config.toml
encoder_arch = "convnext"
time_shift_ms = 50
spec_augment = true
decoder_width = 192
decoder_cross_attention_every = 1
decoder_tie_embeddings = true
optimizer = "normuon"
nesterov = true
adamw_lr_other_params = 0.0015
Rows from block 2 of the audio encoder of a small encoder-decoder audio transcriber, named by matrix and row number. Rows with one number belong to one neuron. Each number is 128 + 24 x the weight over its row's rms, rounded and kept within 0 to 255. All counts start at 0. Numbers have three digits each.
After each neuron's rows are labels from the 100 clips, of 14976, where the neuron reaches its highest value: "responds to" is what is common among them. Only what is clearly more common there than usual is listed. The data: short read English sentences (LibriTTS-R).
# fc1: MLP up (encoder.blocks.2.mlp.fc1.weight, 1024x256), inputs 86-171
# fc2: MLP down (encoder.blocks.2.mlp.fc2.weight, 256x1024, transposed), outputs 86-171

fc1.345:099156172101134075108111135132117135151133115111125130117114147140136163126178137139127124146140131159142110129157081132141116128142173130172126136121163083133120147134085158133141146116134122130105188144151113107175074117127135118114146114119089113143145158
fc2.345:110110167104111141113108124139129126160132082117135157138124101113099129144119151117140150151093177076110167152139148164115118121141111155124104104148149138128120141116174138134132137149119115111128144108115092107157108090151084110121143117152125123134115113
responds to: the word "said"

fc1.321:121114168100125140086166113145117172090127124143137123122081130126164138128137163116124096068132131121116178124080101171131122105110127115173120147148126093131092136136107139143143121126113145150172095108137106114143122144104118155115109125150123127156140134
fc2.321:127149117099102137094115123112110119148193119157134140122059121132117104105136128106120098129146155139102133107108118120143094165148095169134084143146144160125115120137135086120137128133151116125080096097089113135117116145169119156116119148138157121161094128
responds to: the word "and"

fc1.152:111107142138145124143143139127119153171093130160147099110116110111117141133103113126147115123120133154084151149158140118160133129157097138105106151127119116194117157135140115105149102125106136098154136125150109108109149126151096111139138112129122122172160132
fc2.152:153122188121154105117169105147176130138128140110131146162137144161142106150088111132119109153144144170111153095101146147092167131125123099169128127128147159142153139147132116115104134142180116169029139137125081123110135126092111134146109111122098132155091113
responds to: the word "to"

fc1.20:162147101149138136132102150161122145112114135123126122114161099120119142151104126081128139113102066157125140140117152133137169103142120101108111102157131136122113126143091111157142097106115081121145115135130115100093126154062123160140118143081111107152111119
fc2.20:146124126144158143139122135109066154118150144107147113109182133179143162106124177106150134128137119159160147161152122145138096099117100124147144133133132111092160127114121137122167135093148119144109180146103160135102115122063121146138133118093116130110103182
responds to: the word "i"; the word "and"

fc1.400:146145101099116109094138142153119123131151127125139139135142108167131112112086161107058112124113155107139155166101139094131110094114172142157122111133128124132140152135169144160133119115142105130129139134154143098180106109112121099104143140144149134137125107
fc2.400:139149154149076160122137123151123140133124123127091133127086115153145092165118139126144148091150156133113153134113143123131111128169144164107149131136142145171142124115107147149200149146079113193135133125083131098148177139151139114122106085143135098109115149
responds to: the word "to"

fc1.727:092115093144144106128151151089133074155066111132162116129133104171094148140151126135128128131154131108134143145155133198146148151159069137136123148093145145088138172135111134106119101129126153112150133136152142134163086156092133169119089123148104114144102078
fc2.727:128103128123147143147073140134100171145137137115115115124141145136133152094088181121111150163139096093096140149116104143162117108145066132124129165129136145091065093109129137116091121121119154139162121150133088099132161165061152096113106186121147137135148174
responds to: voice: female; the word "it"; the word "is"

fc1.248:127166109148147124090111113143105130137156122123136128068128143148147160131105130104153098142142135167165125141110080107102095123143107115082102094101106102153124160138128087138158107131129124116132161151118121107151161132133156118167117128130085114152171138
fc2.248:169096107122121138093163124124120146115131120127113111147113125084147149102120162106176151151154150109190107159120132119148146148089126128123096140121132125087115113170086106099075169163120105094140156094131136060138147130099097167144124136153135067149127129
responds to: the word "the"; the word "of"

fc1.695:129123145123173151164105151123158137128128105186141094099128093142127146141114118165156140138138102135136154139119126079099106125107115129068072172116113134152129130114095145170115141127132143120102136144091131160161153080150110152122108177101142132147129139
fc2.695:122122132126134106159090123056150145124171162157139122162144152116134149139134089133147142135171140111136129127154192122095110132153101131121113148109151098152140164145131103159153144122114121137123156163153134136137121083126101134162080167156159150125146100
responds to: the word "he"

fc1.650:155131143130129103142115129092155131137121096129173148114107159170109073135133135128158168126101127122115177133154103106117124117095102107142132071172104154075102141119104134156129144132161153199141104149117116138124102095129154125121153130129129146143142127
fc2.650:156146110127097120110135178121127130083113115171143140120115142124095132126110128151137161112138141082125114113139145114140146133140091121048096128117093088177157113132112132169147140132124112106151163156153114156145141098139107138148160183139102127128115128
responds to: the word "of"

fc1.570:114157131121151145109156152147129149149147155068133150126116104133148144175107104091101116103093133154152104136170114127105110090146129090166148153156148137104139108156088107121081147160130177153169135154115175126173122146124140113106092152149137159111123147
fc2.570:111125135101113088144163129128114112141105090087154163098127145119154128145153153173160082166122136122122119105111130142141121155146136117142133145167113118102156073104091181111163102149163165115097173129148141115094130171161164124136159134084153097121127075
responds to: the word "it"; the word "is"

fc1.4:121102126119121132111109148098125146130134103111138113144132124179125102103144126122124097109119100123118100157145127102150081121106084114159145085135113163174120157146136119147135127154140152169120123150113133118179070180113151096126126100148123178141114143
fc2.4:091154116107109126121075099088131164147133090144140142098177127079139136157134107146150119109107110165135124156111146178126134132162157111118112141117107126148135119145090137134123125130137106145109090132137115151140119180110122132112096141169099138085104143
responds to: the word "said"

fc1.288:148102117106125133125129115133157122118136174160136128124139168100131090144161164141124075103146065112125122090151113113102104119157125139150144109110121113133101143122077096088168131162088105083112100113169135138156163124137117091123105159178170116173171108
fc2.288:133144133111089181118111118111118125127117095107147101156127141100097077147108127152160119088126134111061122162132124133125161098080087134112115092107131168180151137150125133145116130155122146121113128129137126139109110103119126119129147145087163110117148117
responds to: the word "is"

fc1.581:122116147160096162135143136113150071136100146112156113133110096124133107177116118113100118090104122126116144158116104110111137114111138102124116175084136140152141147125096139178124162143101128109101162144146136085150140125151170073118132156112166124082165133
fc2.581:080108155114111153110155156147163097127129112128148131126158131107133113146060109120142103136146150132123161102126123092159111107123110142096127096130134090107106108115133146161145096169103116135140112155125135093119130102152091138112121134114125146162173129
responds to: voice: female

fc1.763:147129093125123158118126124166113132151128130160093154146108093152147080125135159136133103083153129153125103104118131096137069148158151125168123141119115155179122163134086158100117123138116114129138126136156110105102129104174163109135086068151155118117179140
fc2.763:118125205121122152099068148143121133133153151126151105135106136123132118128116119101135129164128131113172141120141129140151116150146158115128117134098124128134207126108102153135090149116102139102126167099150135130123111124125154107141114127173129140138138104
responds to: the word "and"

fc1.767:111173120178122124131123155179146109120144139095136104134144126109139091124139129125156129116126126106144101132090152121102150111109137106077119128192120162082126115152108162088131143124150156100156141125128137102107160127124137103153098169170124157145153102
fc2.767:172130143094131116132152104129100108142117121105056104147118135146138076107131118151165124116116130153130122112115119106120177125130151141136118095118134117119133135134066166115150143152166107172132120163147173149151113135127074090131141111071105120148106175
responds to: the word "i"

fc1.175:149150109125188111129158101173129086163108139166146176117086152152126129128082125115110126120133127135127132094151109129151119104137148162100113119156110079099121126100114125129141130141146144144160126084146164128128125118120122143115111101084154159118145138
fc2.175:120151139134146105118129142123140114156120137113142152175146128142125150115112129153112115147140144154132157138146095172084203118166120144136177085113113109150150136115105148117163123118119112123148110121153144108142145149172098145138108105188168127138113114
responds to: the word "he"

fc1.715:120134092122130140128159149114137157127116113143113136131111138082151117149141116101134092146126123109130157125161081131106139100100103131146107143104113127110124126146134134140128147148113100127127097167150122110120112117152105128169143125166093156152142136
fc2.715:084122123121139135156156126129163160118138115139147112156150142142156111130118129137114111128098096137146133114136121121109127118168127169110134112116159111095100099188080130180123138137070151119145131149130126129116153139144108120091101148081143150118137153
responds to: voice: female

fc1.486:101098162098138120156101136120135162122172132081097133111128134120144134114120151148126137119128159167133112127131113135136121123160130127106103195121101115134155143150148084132139140117111142125122160118110139135124115129125121114152145158155169135131197141
fc2.486:151101123103128097141152158111113159142106133195070125116125080127117118127145113106099144134166140128130079129127130112124165102128133138121129160148115149116136123110128113119155105155088090118157130153145185141124109109146073119138162146129109101066123140
responds to: voice: female

fc1.471:112128096135131107157110109125147101128128125117102146105125130078115109149121178145110133116138119147142146104115124078125192120134133112099143152122153137156148195120117125130132105132117108117129114128113141139143104126127139126129157106141122104131150122
fc2.471:132133127141152137147128122087145123127128101085139123150152113123127107121138113115119107120125126106133128076123133146087132103172138119152138116127137144083168133094147118135080089145124180149097178170166110106157103140135122120159138098113167124112128148
responds to: the word "is"; the word "it"

fc1.284:137136110133105155125151171147147136095142154163111133134106132150130137093104111119120114113093178105127140154137113127122115140125167089119106165120121156155097109113099123098067105153115123112108122134161129157116129127148138134148129118153109086101131132
fc2.284:145123131120191135139121167108131130137147146129150099156149119114138136174137087140090144138098153109104131131126127121128083142097125095135098160148137160149098141127139120144137134168115154116145113127105172150116154129163161092149129119120115149137140142
responds to: the word "the"

fc1.444:170156090089097081147154125106101134113107141156164115145106104162113120086118162108082091180134113151079159096118132151115134093165132126145140109150128121151137150133153132098149146102156120134141143163085157140146118132132130132157122139148143150122128109
fc2.444:095128125111080121142151109107159115152136166127143114148082073159101180109143151156170144119104133099111144113155152119134112137092150137136155148112087117107166161122143091147145135097121128115150116099110101126118092087148125161114137116081127135127115155
responds to: the word "must"; the word "was"

fc1.371:125136165155109130112122101133112142081117130116115100133108125101136144122160134126132136093120135098086140177130115071138126128087107119146158135114163129097079110139076159123200126119138165161113103133094140106113141104156140080101098135151157123093163145
fc2.371:115093150077144143092119127115091120129138081117142108117074110132075089146089144095173126140145155135129117114128133130151146177157129150119089137164107141126084149144098131160164097111137111147112113158163097126136117112145109131145142152137160092126133171
responds to: voice: female

fc1.208:110113118124140146123130173126112079145138117114118115174143148181126111133138137154168086129159141137111116128095106111130116102107096118156145125110156148127096065099123094103115124113152149111159113136081107128109156118127099157143137112149132105117150101
fc2.208:133108116130127156160149049145119100118130172097116130124144113131094106125124194144150043157109082136132144099159151137153108093155153162153079115129135134134131106146088153101136154152141140144177128121104143102148135094134145125153144141113113114121139083
responds to: the word "now"

fc1.526:102103138118168156114090100111148105103101091119074157159118155141101092146174109088128158125131144153119129111146133152105127126168123158132139149100098099128127141121108124101153179159125096145117084092143080140119127137147144124134201124129130111145119148
fc2.526:124146128147117126128154113131130154138122123124116128149104091136125120173107093145147136119152097113130139122153087110132161141144152132110117146093128111147106107166148111102142164099150141123166151151148187110142096109171085133130085093116157126135119157
responds to: the word "i"

fc1.541:139113132149082158124170115198119099160115131128155106134106131098152116146141127077108128123114149083135156157118064106125158117168165085137130100140113170119104147133104128176149157136081146129130139159160178135135148100137112164132083120129130114102113157
fc2.541:143131111157166119155149121160138090152130133091152107152128146098104096155094143134114157181144143059139143098108123148151130133104119124116140117117122108104130095131176116122104123111099077095114074051138139116163100103149071113154177160111160075128090150
responds to: the word "he"; the word "said"

fc1.404:103153115129136151129141121124133079122143112151098113165131137149142093094101116155108167135139047118140092153131110147080122116132140092152115086151168131061104119178122103134139154137105165157139134144071128114161148097132155149153119146133164119133156128
fc2.404:172157135123117119118095139127139128105135136091099151127139122122159160081065142109112108080158063129147133122111169099164096144119086172122146124104139120157159128118092118137143108135121141112166151136117142110124109118140073124106127129143161125112155092
responds to: the word "was"

fc1.395:143139130113125160116104190139150159126124109125132126117126144124166175134138148098130142117139114140138165149121137113161183140119128163131072118112105111113129139124166123149091111130077189121102140161140132098112075131133179104157095165130132145145150129
fc2.395:139092096131132139134172096100138142142175157146155153142160127121112096119127113162128126094127135115114117108120107112083107092119137142129151154101109118149087106118149117109109119142119072110166111098102153127135134108124150098141145142130112150132149137
responds to: the word "do"; the word "you"

fc1.289:094126141113155125118125111113176158174137106107107160135130141100120172110116145140133138116102107147139152114100108108147133100135140109109115135100087136106156155160129095147144170173130109152133100078126101138139113108111168101112100158112122118127178114
fc2.289:117128127109088114122118138096175115085146159119161109183153126099130126109140094129131095139135169094167111121119143128140138110120111068147155138141151110153159118063158132094143113141150151184131144148127137157126148113154121115101103120148165122110126113
responds to: the word "a"

fc1.310:154108093107177098153119135187100092161136130163122096092093102144129135189117130120111166115105177119117137097114119143137087103160160157144133153140115070101111151144122107151116147189136157120119077157150163127107123120137102151095096130139080126146129109
fc2.310:124145146096129089136149143142148099175114146121195145111137104108140110116134132158130146127132132130111134106116141149111161124109159096120123138082109104153116150176157147127159140120160112127082099088151140110138116111073156098138164154117129123132138111
responds to: the word "he"

fc1.340:118150163145171147127164131152136126136071114123125153144120139112135128109156104117134173099099124151105133145104127128085116127140136095113115123099118164141143095138134119100100120128124091100149115131146160122133138165124133144142144106108158133164116150
fc2.340:112152138076126153092101109098126162179136121129153145147148124108157123152122084121119126083137125158148117117101111109140142117163147106145187122108144108151153119141096115142143113137158151127169103113109120150132135152152160087124123158124114141125135138
responds to: the word "i"

fc1.164:160124107141110134133122088119106151144161115131103093143081120113109139123087140110106160124131114158124138097152090083105167132148141105115151110129113134146109174149113097129147089144122103099098144088117133104112103126125195127128125086158082088141106129
fc2.164:143109142137154203162096143116135079132118119124125107155158122112113109133169131180134159122105108139127079118136112122131164126121136122123168145131137083138111109098145095090122167113118117143132181134114104115100123073120112147125127099131138122103100125
responds to: the word "was"

fc1.280:077134082144144125168116154115113104083110136138148111081139139123151150159109084133141132116170133158108142132131155097111097101130131130108108086118147115161142139128094115149111131149134118095118129142123116152145121114147136116144128094105133102147120151
fc2.280:153110122126125149144120158133118115133115136067131137109084158143148178100111113080087160107117120116164118120151115169137110132094110098102114130143117143093050129118129118146087131133144129162122123136160109164119161107143090092102114137141151171153120137
responds to: the word "was"

fc1.757:104128118135175104148134111112191135129121163106095164129124170121157196120106137117109101152095106112096152130143080084156088124154130134157122056101113130145115087166132123158108111162107080132115159138139156101133135136150143133121143119136161122136107105
fc2.757:078093116133124096122105103125104148160122166138093094125133102111129160109144128137095096191092121125146135144121128149111132129070114099163116114136161119100152102110108095124113115120096132118157110123126119151137111186143128124107132096157142101152094110
responds to: the word "said"

fc1.19:178162140125117106079125103091145140119154102141116117097097093119144102144081131129132127128147090101089156133149092145180101111163102135167108144089118127154135163135093123122109136175118135137148120153133128133111097115118129131157131105182110166180139121
fc2.19:094138134129087128138118134126088114121107132116134150140145119130110114146160132148127139160142173117130094165130138106155161114149127107127133123110124145123128094128078140134143187114093143083094079154128148188126143135104140130146106105092150158089141112
responds to: the word "and"

fc1.641:090138159158130131138144127121091140110098078127111135145116104175093147176121136133085133100119101102090156138126114192111130124181151142120094118107142113120160113074148123180120092120125124124131161148121130108128084116150137109115134151089128105139148133
fc2.641:153082113083127131140111109144150105082143174100121131173110134120129124099098103133139087093159163118106133133172150123160147117084103109109138081175103112099128119138125166154131139133155146144119145128120138129112158103122159125136101139144165128126132120
responds to: the word "was"

fc1.37:160127138111134156131128133148099073169133141149124138113133099134193114149109090146157136097127154111124134098144157127125149105120125139123128147112129165151139144145146130102114174148133202133146130175141164142116112091114147146132122132111143093160081125
fc2.37:114147120110093160100133095134138119159136098108112102108140106151104097114162102109156106062122130127147135117115136118129151148139098153125125127121115117123125146116116140144138154096125124136156116113128070100143143137131136097133106134138118114113114138
responds to: the word "he"

fc1.492:171122142129117119123135122123122145172134061105122130131118128138085165120124101158123130092135113145079155128135122114146146117170175089153166163147148143108109120122159118114114129174160128100121145123128157140102133110175128104124127134117139135168130112
fc2.492:130134094139113131105149132118136130194145140120145166141124145126107151154108096165097167136124141129143084096191112124126145141159130091150135137160110109126123105138091163139093139155189147126114163130112130159154132183093114124128144127080120164081130168
responds to: the word "do"

fc1.62:151123131106150125126139137116164141131131131090162121119131133126115141177133119120129160119171117111120084165185107115122129118140150106128141159148112176158127178148089160133137150107112145137178065116130095157151105107154112144127093138153084145133114120
fc2.62:114104122107142057103136140158177081129129122140125143117131154171128151167152121152094123162121067171146133127121152117164097107148094096100143131126114144160126097139140114112116098145148095117118114090114097111104117130132082127112186143157150168144149102
responds to: the word "of"

fc1.41:095140120169153125143126131124131122146096141126168111131133137116091132112118160159136112111094137144153119141174137138119149128160145148107153156072119169155122186152088131136131093114107161131164078170160143141105122116141146147152122078152073126081131098
fc2.41:147133140120153148158088132140104135151140154094135129068142078114144173108172129144118140147111103119096124085083181144093140085145155080133168126110124130130145183151125126137111076160065150111108148096169082133151121103085143140153172154143092143103161134
responds to: the word "me"

fc1.205:119115098095130133106171139101103099167131173133110077126097087131110107138123160097143121175186098124123091124101093151141151125160171124151142144134132125106169125172145124101118109107144108153151130150160129119166101125102118101135090087131128134120117123
fc2.205:133129150155148116154115133136112124105086103124152104111114117140119125118161132126136156133108090099123117157107128125118106130144085119141153151144145111113159134129138155183155144176131132165145111097108129111076146143133178104109110112131091132139098123
responds to: voice: female; text has "what"

fc1.583:122113151139165138134147123144108149165103099151122097129108122130113201125155079119112127128078162113098101151141164139133133096152143156117101146143118101109144127170135149130148113078117102157162179111139132130106132079151105125119117135138133141110133110
fc2.583:146121161124131125140129132098143085160123167122120149120153117150081149133143148155085131168092155101115161126145125129113119119146114096167148116108128138087136148133114131142113139161126115151082125132130095102191121098124084155077139146184135107180153101
responds to: the word "to"

fc1.566:108105119112149145105131121103132151129148125153062148100158084103123144084131159120120107114149150132111099134137124124162104106084093107154091133106149134109115134098142141117151140164145100125177134155083097093153103076107115089124175144139107136149115129
fc2.566:154149102137126078089124125141123109072107115086136101111138102123130144124155101104140116141118104161143136140130143079121136121112134116165127100155126145116123124167153167096111106142083092111096127127179144168153179134110160144115099113083113169122088129
responds to: the word "of"

fc1.624:091115144135124113119130159134129127169114129196085105138135139112110152095156134121106125086151168124122151115137134089062113138165124126164130157125109156111100082109133145133137144122107127136145088110113145141117115149126141098146168148148130109096144157
fc2.624:137136182120126125131116118076129140155126127116145128139172108133128128134113112115084124121114138147132156158214079141089110110120180117159123091128201127129108137122153128155100093128137170106152135126136114140133132120179148091109147136091068123175114118
responds to: the word "is"

fc1.172:102109102139127148144121154120119131085093134162123147104116085132115107113122123084145143154127116101109152098121137110116142118145081136139117132100147122174134145143162156095198164124113142079135133133116161083157134102137171158080122121139108134114156135
fc2.172:101151166125162142117112187135133146118147177111142138127130125161115118151109151097093136112097132144166129138099120141123112136131121132106143110122115126157119115148142111160058098163147135101128119130140119078146115148112112115130132133148111147129107131
responds to: the word "me"

fc1.679:122090091119158152140103152128113134091108123132143154127107130125131134143146070116136115139135107111175103126119130130103103123142086110134137125087107144111127126165128115131132133121133136107137158192054139162141118107072088157130139116111141148157165180
fc2.679:098113102135106099138105122117126165134141183142114127120098130143139101135157101137156138136091156110134114112143097147134119159122132131112111154140135126157119133134111155094081090141144135113150154113180122122145125144150116148103109144085172122108101120
responds to: the word "of"

fc1.752:130199107150162129138137133132133103118093092135114193126125117111160122119141145149142108111128061179131132122118115133129133142122139142137098137148121139158102125149188104132130113127121170116077106106135181118084129176124171124102135100129132130150123175
fc2.752:128133125158094123155071101140142130108123102114111131109116148122099146098098175161163093103111158107146120134124134185098121132117166092170137104143091121154159129145119135119151148126135115102103156116169116162139115141183151125127172127136122147110151117
responds to: the word "me"

fc1.364:132153097069120144113117137151153142081174159107087104107106146136137122164198159116099149126129163125136145160117146156135104089113138135156136125139128072122148125126147136140124157084113114158090146087130165149093094171140134135110118092142153113115092126
fc2.364:176084120134123101093122148116098110081136106104080157152069147091104123125128153081135133135097131100148157125139155083145142139124088096159151097121161146129132126107159101139115131102116122109089111143133139132092155100120128160103132118160149111117145062
responds to: the word "and"

fc1.746:128121160127168137132143140100157176107154096094133098125114112142103127145086104123138159149123124134112144114143114145155162145136133102152100115177088117108120092140101124111131152167134108089130149125133150160115168096113129151065113099103161136153137149
fc2.746:114140120103105156137137128157129123108133092151149128122169167141095104143186121130188074131129142141107106145156107094102126148138079120181145174187117139120125115099153100151154156123125120121138122088146097180123130120143124109125136122130116154139097114
responds to: the word "a"

fc1.275:123134141127124103098105120166118142096159112121129123095145135141137098116173101136117165165113071132131086100165178132076116076123136126126110143107162152167113123127097115107152122167137053133126129130141164113173092131136125133133181119158117171141127148
fc2.275:101118119125099086151150119093116132164108133146132112176159099159123143101142121121149141117100057109148142099156145109147111157174153092154120101087171111160115129103095116123091123103133115077115123109119129135148098136121147123168091121133107141139163173
responds to: the word "i"; the word "my"

fc1.749:152117149097075129085140106151078116148180104112165144114099077133142120102100134136122144120139107151123163122131128139106117112145118155157094108136115120134093181098150131129169153099105124125150173127143176125158121084080123141158081133116134112093133175
fc2.749:145135113148185074120147144108123100078140131106119117119079130115133115079116136117087115111120120147095149164095140151174174121122136117158140138095139159160132182164098123087167144090095098153150118119089173121138128133157103083151124130136177119111150111
responds to: the word "he"; the word "you"

fc1.691:134107134089141098072098117127153132112156145117097114101135134134119105140118144109124148151121158134120129085124120095145148131175095099145125077166125158172160065168105115134129116133104097072102133148136138108082095127138157114152125133103123121111175141
fc2.691:101127140126121148140129147128103126118107159107138121177124115087109138150135121113130112145099125111138136116125096097147109150103131068140111125132184111132122109118161145103103117122121149107169121134103132129116154169154116148095104143112156102108123165
responds to: the word "a"; the word "it"; the word "was"; the word "is"

fc1.92:168144133134130092117126117152084133144107163124082134112117094107138181150153123132148104112120113121169088108112129105119121142159114167122117110106080126139124164115134149127123135109076158140140157134112130138147104103092131189122087101123114108106118140
fc2.92:111136178114138112137119141123141097112116124117187121170109154129102110172118089092158094112135094121142088158056153106158149132101154131110127136120123116119095144128153118150120110115143125142157145109109095172164141146116137140153129126163120094125120114
responds to: the word "he"

fc1.380:164132155131117100088101122157142094103131111128136097154133151129145134138127096142154133155130142148128131092155126129171162112159157104123132082129092078159123093098118115153115129150114119144134074114137163153087128113137109100126098180125132148123136121
fc2.380:167120124069105124140131115102109136120135084176145147119155133130133138162149125112132066131082158105138127129112112083130118151131116177112125114128168145135100126153123131159150140114133142123129094115112108117117138184187116134148178102137116119146122100
responds to: the word "a"

fc1.677:113106160149076091154155115072152138136157136116114083127156128123086125140101087147131138131150103109186066089117137137124096131153088126157134133136141136129111120173170120168120127146127125102145120136135121126110099156167164172144116120154119119135104141
fc2.677:176132121144123129110119106136132123148126132152155159114137078142131123086095148114095115149112120104144094150134076094143091121149120111112128146127126126128143111114158092168110121141149157114124154117123125149080135141171114140092156147165139124105142122
responds to: the word "was"

fc1.184:125129152074143130133087136099102121173137131117133136093151103104127114122114130112124113100125162116112108099128141133127130105110130136116099099152113143109132143125111101132150128150135128113138137105168160143131131131096167103134145099138093096072128105
fc2.184:128129158118186152101118092132160159153113078151136156158078154126169114126117128134108117118117151138196128131145134108125144134148126131131088148149133111108118114137137089145126143128152091102163119135163141110133165127133117095116130085147114123132150149
responds to: the word "a"

fc1.320:153132166122161129144081169134158126136127145101122132158113132109161076162130125102059154124178163141144121164131144135109123137146094116122108137104092174116146127124133145142119128133101167137109114118160130160106150121093123116113073175149131146132108116
fc2.320:151147088113113148086146071135141159113129123122123152120109123111151147148149114169107136123129150168126092138122122130137134115128141137126123153122114141161109140126124143131135076163127141135127128106136125139128121120107128097068103143069151096127133117
responds to: the word "do"

fc1.527:142123171128142125096114081173101128142138104124165081146142099150072101114086122129128109076086108120132125185096115164109138132136149083132141147099088120084158149135111170144112127166150084115117158102146119167118156149090142099108132139177169123115110119
fc2.527:107146103141095107129156104148101122075123080133099114116138129161125082135138181104119131083131141132124144145096130109121160106163118152124141104132121096127139128149133111114101079118167125141112114189156115127184081142104139117174116128136108099098119093
responds to: the word "is"

fc1.249:158167140125119106165166144113148137136105194129120086124133147146126121124149149132178114140140134135126146102141134133162113132146115154145160124120115139153127077135118104146128122118117154094155170127168083117136090138098141127167128145153149117112134122
fc2.249:085136127091095157119122158141162125146161129159118135099105127105146143096157150130143124119095151180118144134105166153152152072120121131145078106110106117147157111134135124123141114122154101110175065165138116109168156125155128122100090123095107158117127089
responds to: the word "i"

fc1.473:108130136131112137140119154123192163134208115164145119113135125139155105113105078144154115127142138073105145180189104146122128141098143131144155156113129146124166152156124111148123129127122115130159125165130125127075143123122163130142109107138161136143152074
fc2.473:140141103111133124085130138094100112165148105119105107101078102091130110106151130109134084123120133135148137129149149072097136139131126098149152166127118093155175101158131114126107138185106094139119125194112082167100161131149127114096131100147135101113165114
responds to: the word "was"; the word "a"

fc1.398:166129080080129163125139111130144122095121114116168118105129132137118106118179126130110146083131121115162112138075136143124117064129145121137135148156107109155134128152151132141126138141105143140121120090140127109154117152166110155127112107131159150151112139
fc2.398:114123126155130135109149126106148085128178111065097148120088115078157145133163126111126161102150150107182169083101146108126146170117102111140095142117172157095121112127132118145158142093098113153143134078131141112074141145123088107129140100155124145157131136
responds to: the word "and"

fc1.495:140155136208108146138108117103112157130098147105150143131140086124123130152154147092111171159146140121108112140124145120160144119107130123115150097162117143153146122152128127130148094144138114120145135102151135129168120115109129115093099176133100122121136089
fc2.495:144130126116106078120113177125096133106136172148123105152108131148094044103135083139123090114113125121134148155141140143138168100155082116148122123119105173129117148131136147095134084121164083167139120079118104200118117187128114131111102120143136152138141122
responds to: the word "it"; the word "is"

fc1.368:138127118146101088126120131142147111135118136118145078136120135117141129115128121113115143125135107098143084137096099091137133110074119092148154151137141141126136115117115110126117130087139108129101113152116123114193189173150115107122167107098178169149145093
fc2.368:125154123148113099101091114116087101172118144146098143139120104154107140121110094137100116128156138161076082160099131128098115120123131130087183172140113132189110135149123095103144105135090136123140129109161131138141142173125145131131141094101120102102121132
responds to: the word "i"